Rows from block 4 of a small class-conditioned image flow-matching model, named by matrix and row number. Rows with one number belong to one neuron. Each number is 50 + 12 x the weight over its row's rms, rounded and kept within 0 to 99. All counts start at 0. After the name is the row's rms in percent of the matrix's.
After each neuron's rows are labels from the 100 images, of 14848 (inputs lightly noised), where the neuron reaches its highest value: "responds to" is what is common among them. Only what is clearly more common there than usual is listed. The data: stained colorectal tissue patches (NCT-CRC-HE-100K).
# fc1: MLP up (model.blocks.4.mlp.fc1.weight, 576x192), inputs 96-191
# fc2: MLP down (model.blocks.4.mlp.fc2.weight, 192x576, transposed), outputs 96-191

fc1.527 091:53 53 72 30 53 53 63 51 52 58 56 42 50 55 73 51 50 54 64 64 44 61 58 61 47 28 44 40 63 57 57 58 56 68 40 41 43 49 35 56 54 47 55 43 36 10 53 67 38 42 69 68 40 54 51 56 45 68 26 55 62 47 44 56 58 13 58 49 39 59 20 31 40 37 43 51 44 46 50 61 42 49 37 49 57 36 54 58 46 45 49 65 62 41 49 38
fc2.527 090:52 46 48 43 33 24 57 62 66 47 26 33 63 59 51 45 68 42 45 30 61 52 45 74 58 48 42 58 85 77 52 52 71 52 52 53 48 43 38 58 44 52 68 43 61 35 45 51 50 61 39 46 33 65 71 28 49 39 48 54 61 34 40 39 58 59 42 60 44 42 39 57 59 38 45 58 41 84 59 47 51 51 50 41 48 58 59 58 50 45 34 55 56 43 49 31
responds to: tissue: adipose tissue

fc1.123 106:37 53 39 53 43 59 63 58 46 49 58 36 51 55 33 57 32 61 57 17 41 40 28 67 43 66 40 74 56 66 52 33 56 56 43 53 56 39 50 54 50 50 53 41 42 56 69 47 63 44 64 63 52 61 69 26 48 51 42 75 46 49 45 58 59 49 31 76 42 54 51 37 57 57 68 28 45 33 81 64 46 29 63 44 47 61 39 51 43 44 69 60 47 53 53 51
fc2.123 117:49 47 45 59 40 53 49 55 31 63 48 13 62 45 67 62 47 60 62 50 62 72 42 74 73 57 58 48 37 34 50 51 85 42 72 57 59 43 30 47 50 51 29 52 50 28 49 56 52 47 45 45 37 74 65 43 39 48 39 47 35 49 54 57 57 34 50 43 49 51 51 56 51 30 56 37 49 47 70 46 66 57 26 41 56 39 88 42 43 34 57 47 46 36 47 25
responds to: tissue: lymphocytes

fc1.428 085:47 60 48 65 53 72 64 62 49 62 45 66 56 54 49 68 48 62 43 57 73 63 58 27 29 41 29 51 29 47 60 53 70 58 53 46 44 49 32 55 32 50 40 65 44 41 66 69 47 54 63 64 51 44 44 53 38 44 35 53 49 53 38 37 44 51 09 42 43 51 44 27 52 61 62 45 56 20 65 74 55 51 54 33 64 53 66 47 63 59 55 54 62 65 51 55
fc2.428 098:63 37 42 50 51 47 57 54 29 47 68 45 39 45 56 31 32 53 52 46 26 46 36 47 52 49 72 56 47 44 46 41 36 40 51 47 63 73 62 36 57 46 50 34 49 52 53 44 62 38 47 59 41 53 58 48 65 72 76 36 51 57 76 76 49 48 75 64 36 43 53 47 45 36 54 44 41 23 49 32 71 44 41 66 31 43 57 42 28 33 51 51 38 44 40 55
responds to: tissue: debris

fc1.519 106:63 36 46 67 65 55 76 53 52 50 62 51 35 40 35 14 45 66 61 54 56 44 39 61 21 63 40 76 31 41 53 50 54 74 44 56 48 54 47 52 30 43 51 83 36 46 43 55 34 42 40 56 29 50 59 30 51 51 76 56 40 63 40 59 55 37 67 53 24 40 41 57 45 54 68 56 51 36 50 65 47 35 59 34 52 70 52 46 61 44 28 49 40 48 65 63
fc2.519 095:31 53 59 42 54 33 42 56 46 35 55 53 59 42 54 62 59 45 38 35 45 72 59 38 73 31 45 33 62 61 53 52 41 31 58 55 55 50 52 42 55 27 53 36 42 57 41 50 76 32 42 39 53 49 56 52 35 47 47 54 54 49 49 42 69 46 48 34 60 37 49 56 53 48 33 45 53 53 43 45 52 51 51 24 48 35 31 45 54 62 61 44 42 36 67 45
responds to: tissue: lymphocytes

fc1.402 092:54 45 50 43 34 52 47 35 55 38 51 53 47 53 48 51 46 43 50 57 39 61 28 75 64 32 67 39 40 36 44 48 72 43 58 47 60 67 40 77 58 61 42 59 38 43 33 55 45 23 54 69 54 41 57 25 50 74 55 40 57 56 54 68 63 36 54 68 42 61 52 61 38 46 53 43 51 65 41 40 50 58 51 49 70 52 35 70 60 28 41 67 56 58 70 43
fc2.402 089:21 61 52 37 51 37 43 42 84 72 51 77 41 65 46 64 65 43 26 46 72 36 60 61 58 60 41 55 33 41 53 57 42 32 42 48 62 48 57 53 28 58 52 29 38 55 54 50 50 55 45 22 58 33 54 20 39 38 50 62 72 47 40 54 59 35 55 45 56 56 56 41 37 55 54 55 69 71 53 41 55 73 61 57 61 44 54 66 43 41 49 41 52 81 63 49
responds to: tissue: adipose tissue

fc1.353 080:49 40 43 52 72 58 71 54 59 42 61 27 48 53 55 34 30 50 38 52 58 54 47 72 56 46 40 54 57 59 48 34 43 46 30 69 55 46 48 59 31 35 45 42 47 47 43 31 55 38 64 62 50 55 28 42 56 62 71 42 54 30 39 52 47 40 40 57 31 56 31 66 52 30 63 49 29 61 43 44 53 28 60 38 58 33 23 46 65 50 58 66 59 40 57 32
fc2.353 073:51 68 49 42 29 57 29 43 67 38 47 52 51 56 61 41 71 72 49 45 37 46 63 33 52 42 39 42 51 44 47 53 57 54 78 29 51 59 49 39 74 38 62 61 40 53 69 42 40 33 31 23 52 44 63 53 42 63 44 67 44 84 52 44 70 67 58 38 55 38 56 51 35 64 37 54 66 22 35 51 38 55 34 70 33 46 68 54 71 28 54 32 57 56 54 68
responds to: tissue: cancer-associated stroma

fc1.439 114:72 32 38 39 51 31 81 44 52 54 48 57 43 59 61 51 63 42 60 48 40 43 58 40 41 60 54 45 24 28 42 38 70 60 44 65 34 35 70 36 44 37 40 62 40 51 41 54 55 39 45 63 47 66 39 26 47 40 69 61 68 56 67 53 55 45 43 78 43 53 55 34 66 37 54 52 49 38 30 63 46 37 67 44 64 53 41 47 50 41 48 54 71 49 66 34
fc2.439 119:39 61 46 38 45 45 38 51 45 35 47 44 60 42 41 69 26 46 36 78 51 33 51 44 67 46 52 68 58 49 54 47 36 33 65 41 74 69 18 47 37 42 53 54 37 40 31 66 68 70 39 61 43 29 66 57 30 39 29 65 59 43 49 63 64 52 44 31 49 40 56 61 33 69 77 69 41 61 69 41 52 44 43 49 53 23 62 36 48 47 49 57 70 46 35 38
responds to: tissue: lymphocytes

fc1.337 104:62 41 39 52 35 53 46 50 41 49 49 51 54 47 54 41 61 53 54 68 61 61 62 37 64 40 47 61 50 52 46 40 55 47 56 47 47 60 33 71 41 52 37 77 47 41 43 92 47 45 66 67 47 42 52 34 49 56 54 33 50 68 60 69 49 52 35 39 56 71 43 38 25 64 59 48 64 50 16 24 53 39 54 33 68 40 60 38 59 46 46 61 56 39 66 48
fc2.337 122:45 55 61 31 45 76 32 26 57 65 54 44 34 38 40 45 54 58 21 67 49 64 64 56 29 34 46 62 55 50 56 42 39 70 42 62 31 54 65 64 46 64 55 46 55 66 33 56 56 52 66 39 35 53 53 38 53 36 59 69 59 71 41 66 37 71 40 36 40 45 40 65 38 58 47 51 30 54 40 47 44 47 36 43 61 36 63 50 57 40 47 40 46 57 47 82
responds to: tissue: tumour epithelium

fc1.261 096:64 38 37 36 32 32 52 45 55 57 57 45 60 56 37 67 45 62 50 31 53 35 65 46 32 59 44 64 60 48 49 48 48 70 50 52 50 54 54 50 47 35 35 56 36 63 26 66 49 64 53 56 43 67 65 67 65 56 58 51 48 43 48 56 53 78 35 55 31 50 39 58 52 52 56 40 42 24 63 35 49 29 66 34 72 73 45 47 52 42 44 52 66 43 66 62
fc2.261 097:50 55 58 86 63 31 50 70 55 29 43 47 52 38 60 47 38 27 63 66 63 67 42 69 52 52 44 61 55 41 55 57 33 28 47 45 55 27 44 55 49 47 55 60 50 33 69 47 54 34 40 55 56 48 32 57 58 38 47 51 54 55 31 60 56 35 43 46 52 59 73 46 59 57 61 45 47 68 61 66 43 68 38 44 36 58 37 43 44 58 61 30 49 54 48 62
responds to: tissue: normal colon mucosa; tissue: lymphocytes

fc1.362 083:46 48 53 46 51 34 51 50 75 31 58 43 52 59 57 43 63 53 47 42 53 46 42 64 49 18 30 72 29 42 71 46 37 67 50 43 34 49 39 81 38 45 43 62 38 42 52 46 56 63 70 62 30 54 47 43 39 59 44 54 49 55 45 41 45 43 37 47 37 43 45 42 40 52 51 32 38 23 46 45 59 29 61 40 65 49 34 53 42 50 56 40 53 36 47 43
fc2.362 104:60 48 51 57 60 59 39 53 47 58 50 43 45 69 51 69 60 69 64 57 51 27 49 43 25 45 53 88 51 54 57 39 63 62 34 46 58 45 61 50 51 65 37 54 57 62 45 55 51 55 44 54 70 55 36 49 53 60 36 72 30 52 61 46 40 59 24 31 48 40 57 57 36 56 48 44 46 79 51 59 34 31 48 52 66 65 65 55 42 45 55 39 20 48 47 41
responds to: tissue: cancer-associated stroma

fc1.354 091:54 28 36 46 71 57 45 34 69 34 49 40 65 60 63 44 33 57 46 43 45 38 46 42 33 52 49 67 49 38 68 26 71 61 38 47 41 46 46 63 52 41 51 76 49 47 47 53 46 20 41 52 63 66 49 75 54 59 60 42 21 60 59 59 37 57 63 69 18 51 35 50 44 34 52 56 32 26 56 38 66 35 53 21 64 59 32 68 53 52 75 56 64 43 66 51
fc2.354 118:38 52 65 45 53 55 41 55 44 66 53 61 17 48 56 77 52 45 66 47 71 43 42 35 42 37 52 56 51 45 43 68 51 66 48 46 56 30 45 53 63 59 54 61 36 67 37 53 49 57 43 61 74 50 42 61 42 40 44 54 49 55 44 28 58 58 44 43 75 50 79 69 45 39 46 45 72 70 44 68 46 34 29 59 46 60 57 53 60 53 30 62 58 59 63 64
responds to: tissue: normal colon mucosa

fc1.332 100:54 46 51 43 49 53 72 61 58 51 48 55 52 40 54 55 33 81 39 49 64 55 52 39 45 24 22 55 52 63 45 78 62 81 38 51 71 54 71 49 52 56 60 53 50 16 57 70 25 54 47 61 40 36 48 51 58 52 34 55 64 32 55 48 49 57 38 52 53 63 38 49 53 49 54 46 38 50 47 37 82 62 63 52 62 36 49 50 59 54 48 44 55 63 37 58
fc2.332 088:53 53 48 38 46 64 57 45 49 40 52 30 56 70 37 37 67 24 60 54 21 48 61 65 72 53 53 32 57 59 48 41 44 49 57 60 47 61 59 48 57 47 54 56 70 56 61 39 72 41 48 47 33 44 51 65 49 43 64 21 35 79 54 64 34 45 57 57 26 47 51 58 71 67 47 60 40 44 56 67 50 59 44 51 41 56 42 49 48 50 71 85 56 57 64 54
responds to: tissue: debris; tissue: smooth muscle

fc1.237 087:43 38 35 49 26 34 61 38 60 62 30 51 54 43 40 64 35 44 42 59 57 38 43 69 46 62 60 42 28 49 37 65 70 28 36 52 56 57 51 55 52 51 44 61 51 46 39 64 53 41 42 69 48 45 51 36 31 50 49 56 26 44 65 41 68 36 64 49 44 73 49 65 52 56 57 36 59 31 53 66 50 45 63 50 48 57 28 82 57 48 43 67 46 57 67 62
fc2.237 097:60 44 39 52 74 64 39 55 27 51 67 32 51 62 43 43 57 65 59 50 49 73 75 52 40 48 41 49 60 29 48 42 38 58 60 35 53 47 53 38 50 52 46 21 37 44 40 44 40 41 58 35 32 46 54 65 56 62 42 48 48 55 39 64 41 55 36 55 66 30 44 53 49 44 52 77 39 53 41 49 54 49 20 23 54 42 62 44 33 59 54 41 31 46 35 56
responds to: tissue: normal colon mucosa

fc1.370 102:54 39 29 32 74 67 78 59 66 51 66 41 42 38 46 30 41 58 60 49 55 56 36 55 66 47 47 30 55 37 75 56 54 44 49 60 46 42 60 81 49 41 48 61 59 69 47 40 64 44 58 55 70 60 45 35 47 35 37 52 48 48 52 48 66 55 34 55 53 41 43 59 30 74 63 50 33 43 48 45 42 37 47 42 59 56 48 54 55 49 61 41 44 22 58 63
fc2.370 096:40 50 52 42 48 32 29 35 60 53 46 40 66 51 51 67 49 34 39 47 44 47 50 57 50 39 43 56 30 46 48 35 36 49 69 49 49 63 32 45 69 61 46 52 61 28 66 60 49 53 57 56 52 47 50 71 45 77 63 37 46 55 48 66 18 54 51 48 46 66 50 21 65 31 34 28 46 50 62 36 61 52 53 62 39 29 46 46 61 58 32 69 59 74 37 43
responds to: tissue: lymphocytes

fc1.142 076:60 45 51 52 38 71 53 46 56 41 47 48 62 36 54 71 38 63 55 54 59 59 42 47 54 53 55 50 51 42 33 51 49 41 83 67 48 47 66 76 46 49 58 59 29 51 32 78 19 46 58 66 46 57 63 55 33 49 43 39 38 53 53 49 51 46 35 56 44 78 44 55 30 55 59 32 52 00 52 62 40 52 45 32 62 58 49 50 45 42 53 53 57 53 74 56
fc2.142 087:48 65 59 35 51 29 45 46 50 42 57 36 38 48 37 41 43 84 38 32 39 38 55 67 46 64 52 56 61 36 48 51 42 51 58 43 50 27 48 39 64 62 57 41 81 61 51 50 48 48 48 53 55 51 66 38 46 52 47 48 45 49 54 53 28 49 74 59 28 48 53 26 38 58 44 50 55 38 35 39 44 28 54 41 47 48 40 46 40 53 60 50 51 44 33 49
responds to: tissue: debris; tissue: smooth muscle

fc1.562 085:47 44 49 38 80 54 56 54 45 22 67 58 49 63 48 30 45 52 68 50 57 53 36 46 43 27 40 43 45 56 44 60 56 50 54 67 25 54 60 37 25 37 51 55 35 42 50 52 59 41 59 58 48 58 38 48 44 60 59 46 48 42 46 53 42 53 55 58 41 58 30 79 54 51 60 55 51 57 59 56 54 51 64 41 46 45 50 29 76 48 60 30 34 33 50 73
fc2.562 072:42 31 47 54 06 50 51 53 56 61 40 28 45 45 59 80 61 49 41 58 50 52 46 57 47 54 46 60 66 71 57 29 71 63 35 49 46 46 29 55 58 49 34 48 63 41 67 50 48 54 38 39 47 51 64 32 56 49 33 41 33 55 54 26 65 58 39 64 44 42 62 33 61 38 32 39 47 50 48 48 27 54 37 43 55 62 50 56 51 52 50 55 57 39 49 35
responds to: tissue: smooth muscle

fc1.160 106:61 54 35 61 43 37 65 53 36 31 58 47 44 52 67 37 44 45 71 51 38 46 32 60 35 54 37 64 14 33 42 54 46 42 47 29 52 56 48 60 51 19 54 54 56 39 55 41 39 44 68 62 32 62 52 72 64 51 58 46 43 60 76 54 62 49 18 46 49 53 26 26 40 58 70 56 40 48 67 63 52 41 43 36 56 61 70 58 49 51 58 55 64 59 66 65
fc2.160 098:46 45 59 50 45 50 45 43 53 52 50 43 56 43 55 67 55 54 60 47 62 63 60 47 35 58 51 42 60 45 46 58 52 62 46 81 51 47 68 62 30 63 20 43 57 52 53 48 71 49 48 47 66 26 44 41 34 51 53 55 39 59 31 51 38 71 56 42 40 50 63 62 57 37 52 28 52 53 30 47 55 56 56 60 36 61 34 48 42 53 33 51 67 26 31 32
responds to: tissue: smooth muscle

fc1.371 085:66 35 39 39 42 64 57 45 52 51 59 52 61 63 57 69 61 55 39 65 50 55 43 37 62 52 57 51 44 30 46 46 62 48 46 78 42 57 32 55 58 45 60 59 51 48 32 68 58 53 38 78 43 62 45 35 45 50 51 21 51 41 61 44 62 49 41 51 42 44 41 58 54 86 63 31 42 17 31 64 46 57 48 57 55 47 75 46 65 41 59 47 41 48 54 56
fc2.371 092:49 36 54 66 38 43 47 88 50 51 68 63 44 44 55 52 33 55 60 56 39 37 51 72 45 43 48 49 39 60 56 30 35 62 50 65 55 47 70 48 55 62 68 61 43 74 40 45 60 49 43 72 59 54 53 53 76 41 54 39 63 76 64 43 36 51 49 37 45 39 45 51 34 42 41 43 46 40 66 55 54 33 52 60 53 58 53 43 44 32 54 58 69 29 63 66
responds to: tissue: debris

fc1.170 085:28 41 51 48 58 37 58 37 61 50 51 52 79 43 61 38 35 70 43 74 73 57 53 51 48 48 17 75 38 55 52 34 47 63 52 47 30 39 60 37 25 63 38 47 47 29 67 49 57 59 64 52 38 46 27 54 39 58 39 45 41 50 41 42 42 46 61 57 46 51 55 43 57 31 54 50 50 66 54 60 76 43 42 44 50 40 47 64 76 49 31 56 44 56 37 42
fc2.170 083:76 66 43 54 53 46 58 59 40 51 58 40 30 62 61 47 50 68 54 32 26 34 43 44 55 51 75 43 59 28 43 56 53 46 42 46 66 50 42 62 63 25 64 54 57 55 45 63 63 31 39 56 35 61 49 58 66 65 65 45 48 56 59 53 43 26 58 47 38 59 37 60 43 65 50 49 51 20 47 46 23 45 63 50 52 32 52 41 43 21 64 52 38 43 44 54
responds to: tissue: tumour epithelium

fc1.444 085:45 44 41 56 62 52 39 29 43 40 35 43 49 48 37 60 26 41 25 45 58 50 67 87 52 58 62 55 47 60 33 68 50 28 28 43 55 64 53 45 54 51 55 48 49 65 44 46 57 43 58 63 58 49 57 48 32 58 49 66 50 33 63 42 58 34 43 48 55 75 58 66 28 55 58 52 53 39 40 43 48 53 72 49 39 44 27 49 55 60 28 68 57 57 61 49
fc2.444 070:51 55 57 49 41 42 59 34 50 54 56 32 56 42 49 52 56 65 40 45 45 31 53 60 51 42 45 70 44 59 51 37 58 74 35 58 37 35 45 55 54 46 47 42 70 27 52 59 37 48 44 56 43 76 55 51 45 63 37 45 36 39 42 65 39 66 62 68 54 22 17 49 59 61 59 46 30 79 44 35 54 34 50 39 49 49 61 72 53 50 81 36 46 26 64 26
responds to: tissue: mucus

fc1.104 094:52 39 43 30 51 32 62 41 73 28 43 56 35 47 63 28 28 67 46 48 49 28 58 85 48 54 34 31 42 39 48 49 48 67 63 42 41 52 59 35 56 55 52 49 36 61 30 58 44 43 52 47 36 44 66 45 62 50 52 35 37 55 41 26 45 41 51 58 39 45 54 63 54 46 54 51 41 38 63 46 60 33 59 34 49 56 55 48 53 29 51 34 46 54 62 50
fc2.104 102:61 71 39 72 56 48 47 56 42 56 53 76 40 45 58 46 44 31 35 48 32 58 59 39 43 40 51 65 63 60 54 45 44 55 43 66 51 49 47 54 52 53 19 43 24 52 56 38 65 51 86 36 64 52 27 70 51 44 62 50 37 66 67 70 35 64 48 52 52 67 29 51 47 51 44 52 42 63 42 43 61 64 45 48 52 57 61 43 50 55 52 50 34 32 31 58
responds to: tissue: smooth muscle

fc1.400 097:43 47 39 40 52 62 56 45 57 49 60 53 31 72 56 61 40 39 63 30 39 60 55 62 38 47 55 38 52 36 61 49 72 39 48 56 52 37 40 39 43 39 74 56 56 46 38 60 53 40 51 68 38 67 48 23 50 52 54 51 57 36 39 29 54 43 48 66 31 27 38 68 69 64 66 51 19 52 50 63 61 53 47 57 37 57 71 36 62 43 78 47 55 46 61 64
fc2.400 092:60 66 50 60 52 40 54 57 64 46 63 66 60 42 41 65 64 52 50 43 55 39 44 67 66 52 48 66 46 66 51 50 53 47 51 47 55 66 48 44 53 34 42 29 39 57 35 35 24 52 63 37 75 59 55 41 44 47 56 40 36 47 49 55 61 52 34 42 67 62 40 61 53 47 29 42 65 55 32 36 48 33 78 33 46 41 47 50 44 35 41 48 32 41 42 30
responds to: tissue: smooth muscle

fc1.234 081:50 44 53 35 64 55 79 53 61 47 25 33 62 55 47 63 35 53 45 57 68 39 61 65 56 59 45 41 54 34 29 26 40 52 42 60 14 45 73 32 30 32 48 37 33 52 37 30 52 48 58 51 76 68 45 59 34 65 34 35 22 70 46 53 53 39 47 44 31 55 39 63 78 35 58 54 41 54 41 46 56 29 63 51 54 46 42 55 49 43 43 60 63 41 60 58
fc2.234 077:66 47 50 63 41 53 39 47 64 63 70 65 26 49 50 17 61 60 47 55 26 60 29 48 47 37 53 67 50 78 53 63 56 60 59 43 54 62 33 58 67 55 35 46 52 60 68 52 53 31 31 46 11 28 23 48 62 53 66 51 61 54 65 56 48 58 63 52 43 53 65 41 21 52 53 40 54 48 59 33 67 70 38 42 57 50 52 54 55 45 51 44 58 63 48 48
responds to: tissue: normal colon mucosa; tissue: tumour epithelium

fc1.118 089:54 46 59 35 29 54 55 62 35 36 66 69 51 53 53 64 46 51 36 28 31 66 40 38 19 33 64 65 52 56 44 53 60 46 50 65 56 59 49 69 64 44 42 63 46 39 20 75 31 45 56 70 47 56 56 49 50 62 52 52 46 54 62 54 65 75 35 61 33 53 37 55 51 55 57 39 36 30 38 60 35 45 70 19 62 45 65 51 57 44 69 48 65 50 57 50
fc2.118 102:44 59 56 56 49 26 52 63 49 59 70 60 30 39 40 63 41 72 42 27 41 41 47 65 37 33 48 66 55 38 46 26 48 60 34 70 57 26 37 54 70 29 54 57 51 49 24 57 39 49 47 54 57 43 40 41 72 51 43 70 60 50 40 35 34 47 46 43 41 54 57 62 56 51 51 60 53 50 60 43 52 48 53 45 53 35 45 43 42 40 84 50 65 43 62 39
responds to: tissue: lymphocytes; tissue: debris

fc1.219 089:52 28 51 37 59 50 47 44 54 68 55 51 49 57 69 43 45 50 56 48 58 36 56 82 55 35 49 40 52 41 47 71 23 39 54 63 51 42 51 55 51 34 48 35 43 42 53 43 47 57 51 38 43 57 49 65 54 47 52 42 40 58 31 39 50 11 59 45 53 44 52 51 59 50 53 53 35 41 52 40 47 56 52 55 52 29 73 51 43 26 38 40 47 40 40 54
fc2.219 066:46 63 67 63 49 53 52 70 34 36 42 69 49 56 58 54 58 58 42 64 48 65 48 30 26 40 37 73 53 61 56 33 74 77 54 71 42 59 50 47 45 57 53 65 41 47 45 34 52 46 43 52 47 53 29 54 54 44 45 75 35 65 48 43 52 75 23 34 64 29 34 42 36 44 35 71 48 67 53 54 49 30 50 54 41 62 45 64 76 49 38 47 49 44 57 48
responds to: tissue: cancer-associated stroma; tissue: smooth muscle

fc1.525 089:81 42 28 44 56 56 55 53 45 36 55 36 61 54 50 50 55 57 71 35 55 57 61 52 64 49 36 64 37 67 43 46 43 51 58 61 29 44 45 59 47 51 40 75 45 50 60 76 55 47 68 62 53 41 50 55 34 39 72 31 51 43 50 64 51 70 52 40 48 72 42 29 46 61 79 47 53 43 46 52 55 39 63 39 51 56 45 57 47 36 53 84 62 47 64 54
fc2.525 077:28 58 51 55 56 54 51 30 59 53 54 59 41 38 42 61 55 54 30 47 41 52 32 71 35 63 55 38 45 60 54 42 59 61 53 55 52 56 45 45 59 51 58 26 46 41 25 50 65 47 38 41 56 61 40 46 58 83 54 72 34 63 42 64 61 51 58 51 25 45 60 68 55 46 33 58 38 49 47 36 40 59 21 59 46 42 67 48 44 48 48 19 59 43 51 31
responds to: tissue: mucus

fc1.8 123:45 53 25 52 50 64 51 53 66 64 44 41 59 44 64 55 30 61 62 52 64 45 39 54 56 54 41 76 60 42 53 32 61 43 61 31 35 56 39 71 49 53 55 65 55 61 50 35 48 53 66 48 63 41 48 47 48 64 27 54 41 52 42 64 50 41 59 40 39 41 50 54 46 67 54 58 59 39 50 29 75 18 42 50 45 57 62 58 36 39 28 57 32 29 64 63
fc2.8 113:49 53 65 58 48 55 56 49 41 40 62 61 34 70 43 51 68 58 36 44 34 52 48 62 52 53 56 45 23 58 47 41 32 52 21 65 63 33 58 41 52 39 24 64 50 53 55 64 48 56 39 57 36 71 53 60 55 23 72 53 52 35 70 25 35 61 43 61 46 52 42 50 58 36 58 42 33 49 49 64 59 58 66 55 43 51 62 38 57 59 61 53 47 68 51 55
responds to: tissue: lymphocytes

fc1.273 123:45 56 41 59 57 67 59 38 41 45 59 41 59 58 64 36 49 42 75 60 36 69 40 52 53 42 57 45 32 43 56 40 43 42 66 30 58 49 39 49 37 70 55 43 43 30 65 21 60 38 61 56 54 38 50 36 51 67 65 60 45 51 41 67 56 30 63 58 56 58 46 42 49 37 64 50 45 55 44 36 59 59 37 49 45 48 41 63 59 30 42 74 43 49 43 50
fc2.273 134:46 45 58 53 53 69 38 64 61 35 66 73 40 57 41 47 36 40 67 44 45 41 48 72 42 66 57 47 33 46 53 53 42 58 40 28 53 39 40 38 45 41 63 40 54 45 55 34 62 58 35 46 29 42 19 34 41 48 50 74 36 29 40 53 50 50 79 50 66 48 65 61 31 37 57 48 80 64 41 35 59 47 43 53 39 52 60 49 63 62 64 63 54 48 56 58
responds to: tissue: adipose tissue

fc1.212 094:43 52 58 46 40 41 69 38 42 58 35 37 59 50 50 73 23 68 46 60 73 41 70 63 38 66 33 60 49 52 34 55 61 58 38 57 25 26 60 31 46 51 58 41 60 49 33 47 43 55 37 52 50 71 54 46 37 56 35 52 40 50 22 41 55 25 39 45 50 43 43 54 62 49 39 50 56 56 58 65 44 21 53 60 53 61 29 63 56 40 48 43 57 49 49 77
fc2.212 086:59 43 49 46 65 62 50 38 59 41 72 54 62 52 56 25 48 46 63 45 21 52 39 45 45 48 65 42 54 44 54 43 55 46 39 57 59 69 38 60 51 48 52 51 55 55 53 47 48 32 57 57 49 52 37 44 68 64 57 38 48 48 67 69 28 59 52 68 44 61 28 35 30 31 72 41 45 37 43 18 52 66 54 40 53 50 52 48 51 59 77 45 43 39 50 34
responds to: tissue: smooth muscle

fc1.213 080:52 36 38 36 63 63 63 59 77 61 71 47 54 73 60 43 40 60 71 45 44 47 25 24 23 39 49 33 53 57 50 44 56 41 59 54 39 41 48 50 44 41 37 62 48 48 40 56 66 40 61 58 57 68 40 53 40 57 52 53 37 31 52 53 37 57 59 64 54 45 51 47 53 46 72 57 32 41 37 40 63 30 60 45 34 55 19 47 43 41 59 44 48 30 68 61
fc2.213 105:47 48 59 47 46 46 46 26 41 63 44 39 56 53 48 54 49 53 51 46 62 34 47 76 62 60 43 81 32 31 60 71 48 43 42 41 55 36 70 49 46 51 56 55 65 40 51 44 56 55 57 50 31 50 76 62 41 45 44 58 65 59 43 51 61 58 42 35 41 37 44 70 38 56 41 55 47 52 54 44 34 55 47 39 57 43 75 64 59 45 52 56 38 73 65 47
responds to: tissue: debris

fc1.343 086:61 58 37 55 65 61 69 51 28 40 67 25 59 50 50 51 25 41 45 33 55 67 40 39 49 49 52 54 54 45 44 47 34 33 53 56 58 50 48 42 55 51 50 62 43 63 22 38 59 56 66 67 50 62 26 44 44 55 58 57 42 48 71 81 55 43 46 63 55 64 47 47 37 43 66 58 40 27 34 26 52 35 55 42 36 45 51 11 61 76 58 56 69 38 61 44
fc2.343 114:22 32 63 45 61 53 35 37 69 54 44 78 50 50 62 50 56 47 21 47 70 46 55 32 48 45 36 50 58 39 53 52 39 54 27 54 31 64 69 48 37 46 40 76 43 57 71 32 39 55 37 40 69 52 54 62 46 38 53 47 43 52 36 36 56 41 59 35 60 57 47 43 52 53 29 65 45 71 74 48 48 53 50 71 65 41 60 59 57 61 52 34 59 58 38 47
responds to: tissue: debris

fc1.33 093:68 42 39 39 51 47 59 35 58 75 49 64 53 59 42 54 46 55 66 78 66 43 60 58 79 50 42 58 37 39 54 46 47 60 62 52 53 28 47 66 36 42 41 49 58 44 47 71 73 56 47 67 51 55 62 49 57 53 51 70 36 89 51 55 42 45 37 55 41 36 60 36 41 53 70 32 49 48 31 42 39 30 56 29 49 55 78 48 52 52 36 50 48 32 55 50
fc2.33 078:44 64 51 51 43 55 35 58 52 34 58 31 59 60 59 47 53 41 36 23 40 61 49 44 37 50 51 55 51 55 52 58 33 41 37 38 56 75 59 39 63 57 39 49 59 57 48 20 43 39 60 59 36 37 46 79 51 71 42 42 56 35 60 50 46 60 66 59 43 46 49 48 54 52 26 62 50 49 60 55 65 71 55 61 46 32 28 62 67 56 46 53 49 65 57 45
responds to: tissue: tumour epithelium

fc1.257 099:56 59 43 58 73 74 47 48 26 45 70 45 51 72 49 63 37 26 58 50 54 81 43 53 48 36 50 66 60 35 56 41 52 38 81 26 54 46 32 44 41 30 46 51 44 48 47 42 56 52 85 57 50 50 35 33 46 60 68 63 58 44 64 77 66 60 42 66 68 60 40 58 21 36 53 62 44 51 34 28 58 56 45 50 44 40 61 32 51 66 51 50 72 35 50 53
fc2.257 096:51 60 62 41 50 55 53 51 51 33 47 52 43 46 72 10 47 69 54 43 47 52 36 45 36 33 44 65 49 61 55 48 46 58 49 57 50 60 68 54 44 49 44 74 54 34 46 52 54 37 56 59 38 74 44 84 59 50 40 66 60 75 40 40 46 46 49 32 48 40 41 61 46 59 40 69 38 64 54 67 40 35 60 49 51 48 57 61 59 26 51 46 65 30 42 48
responds to: tissue: mucus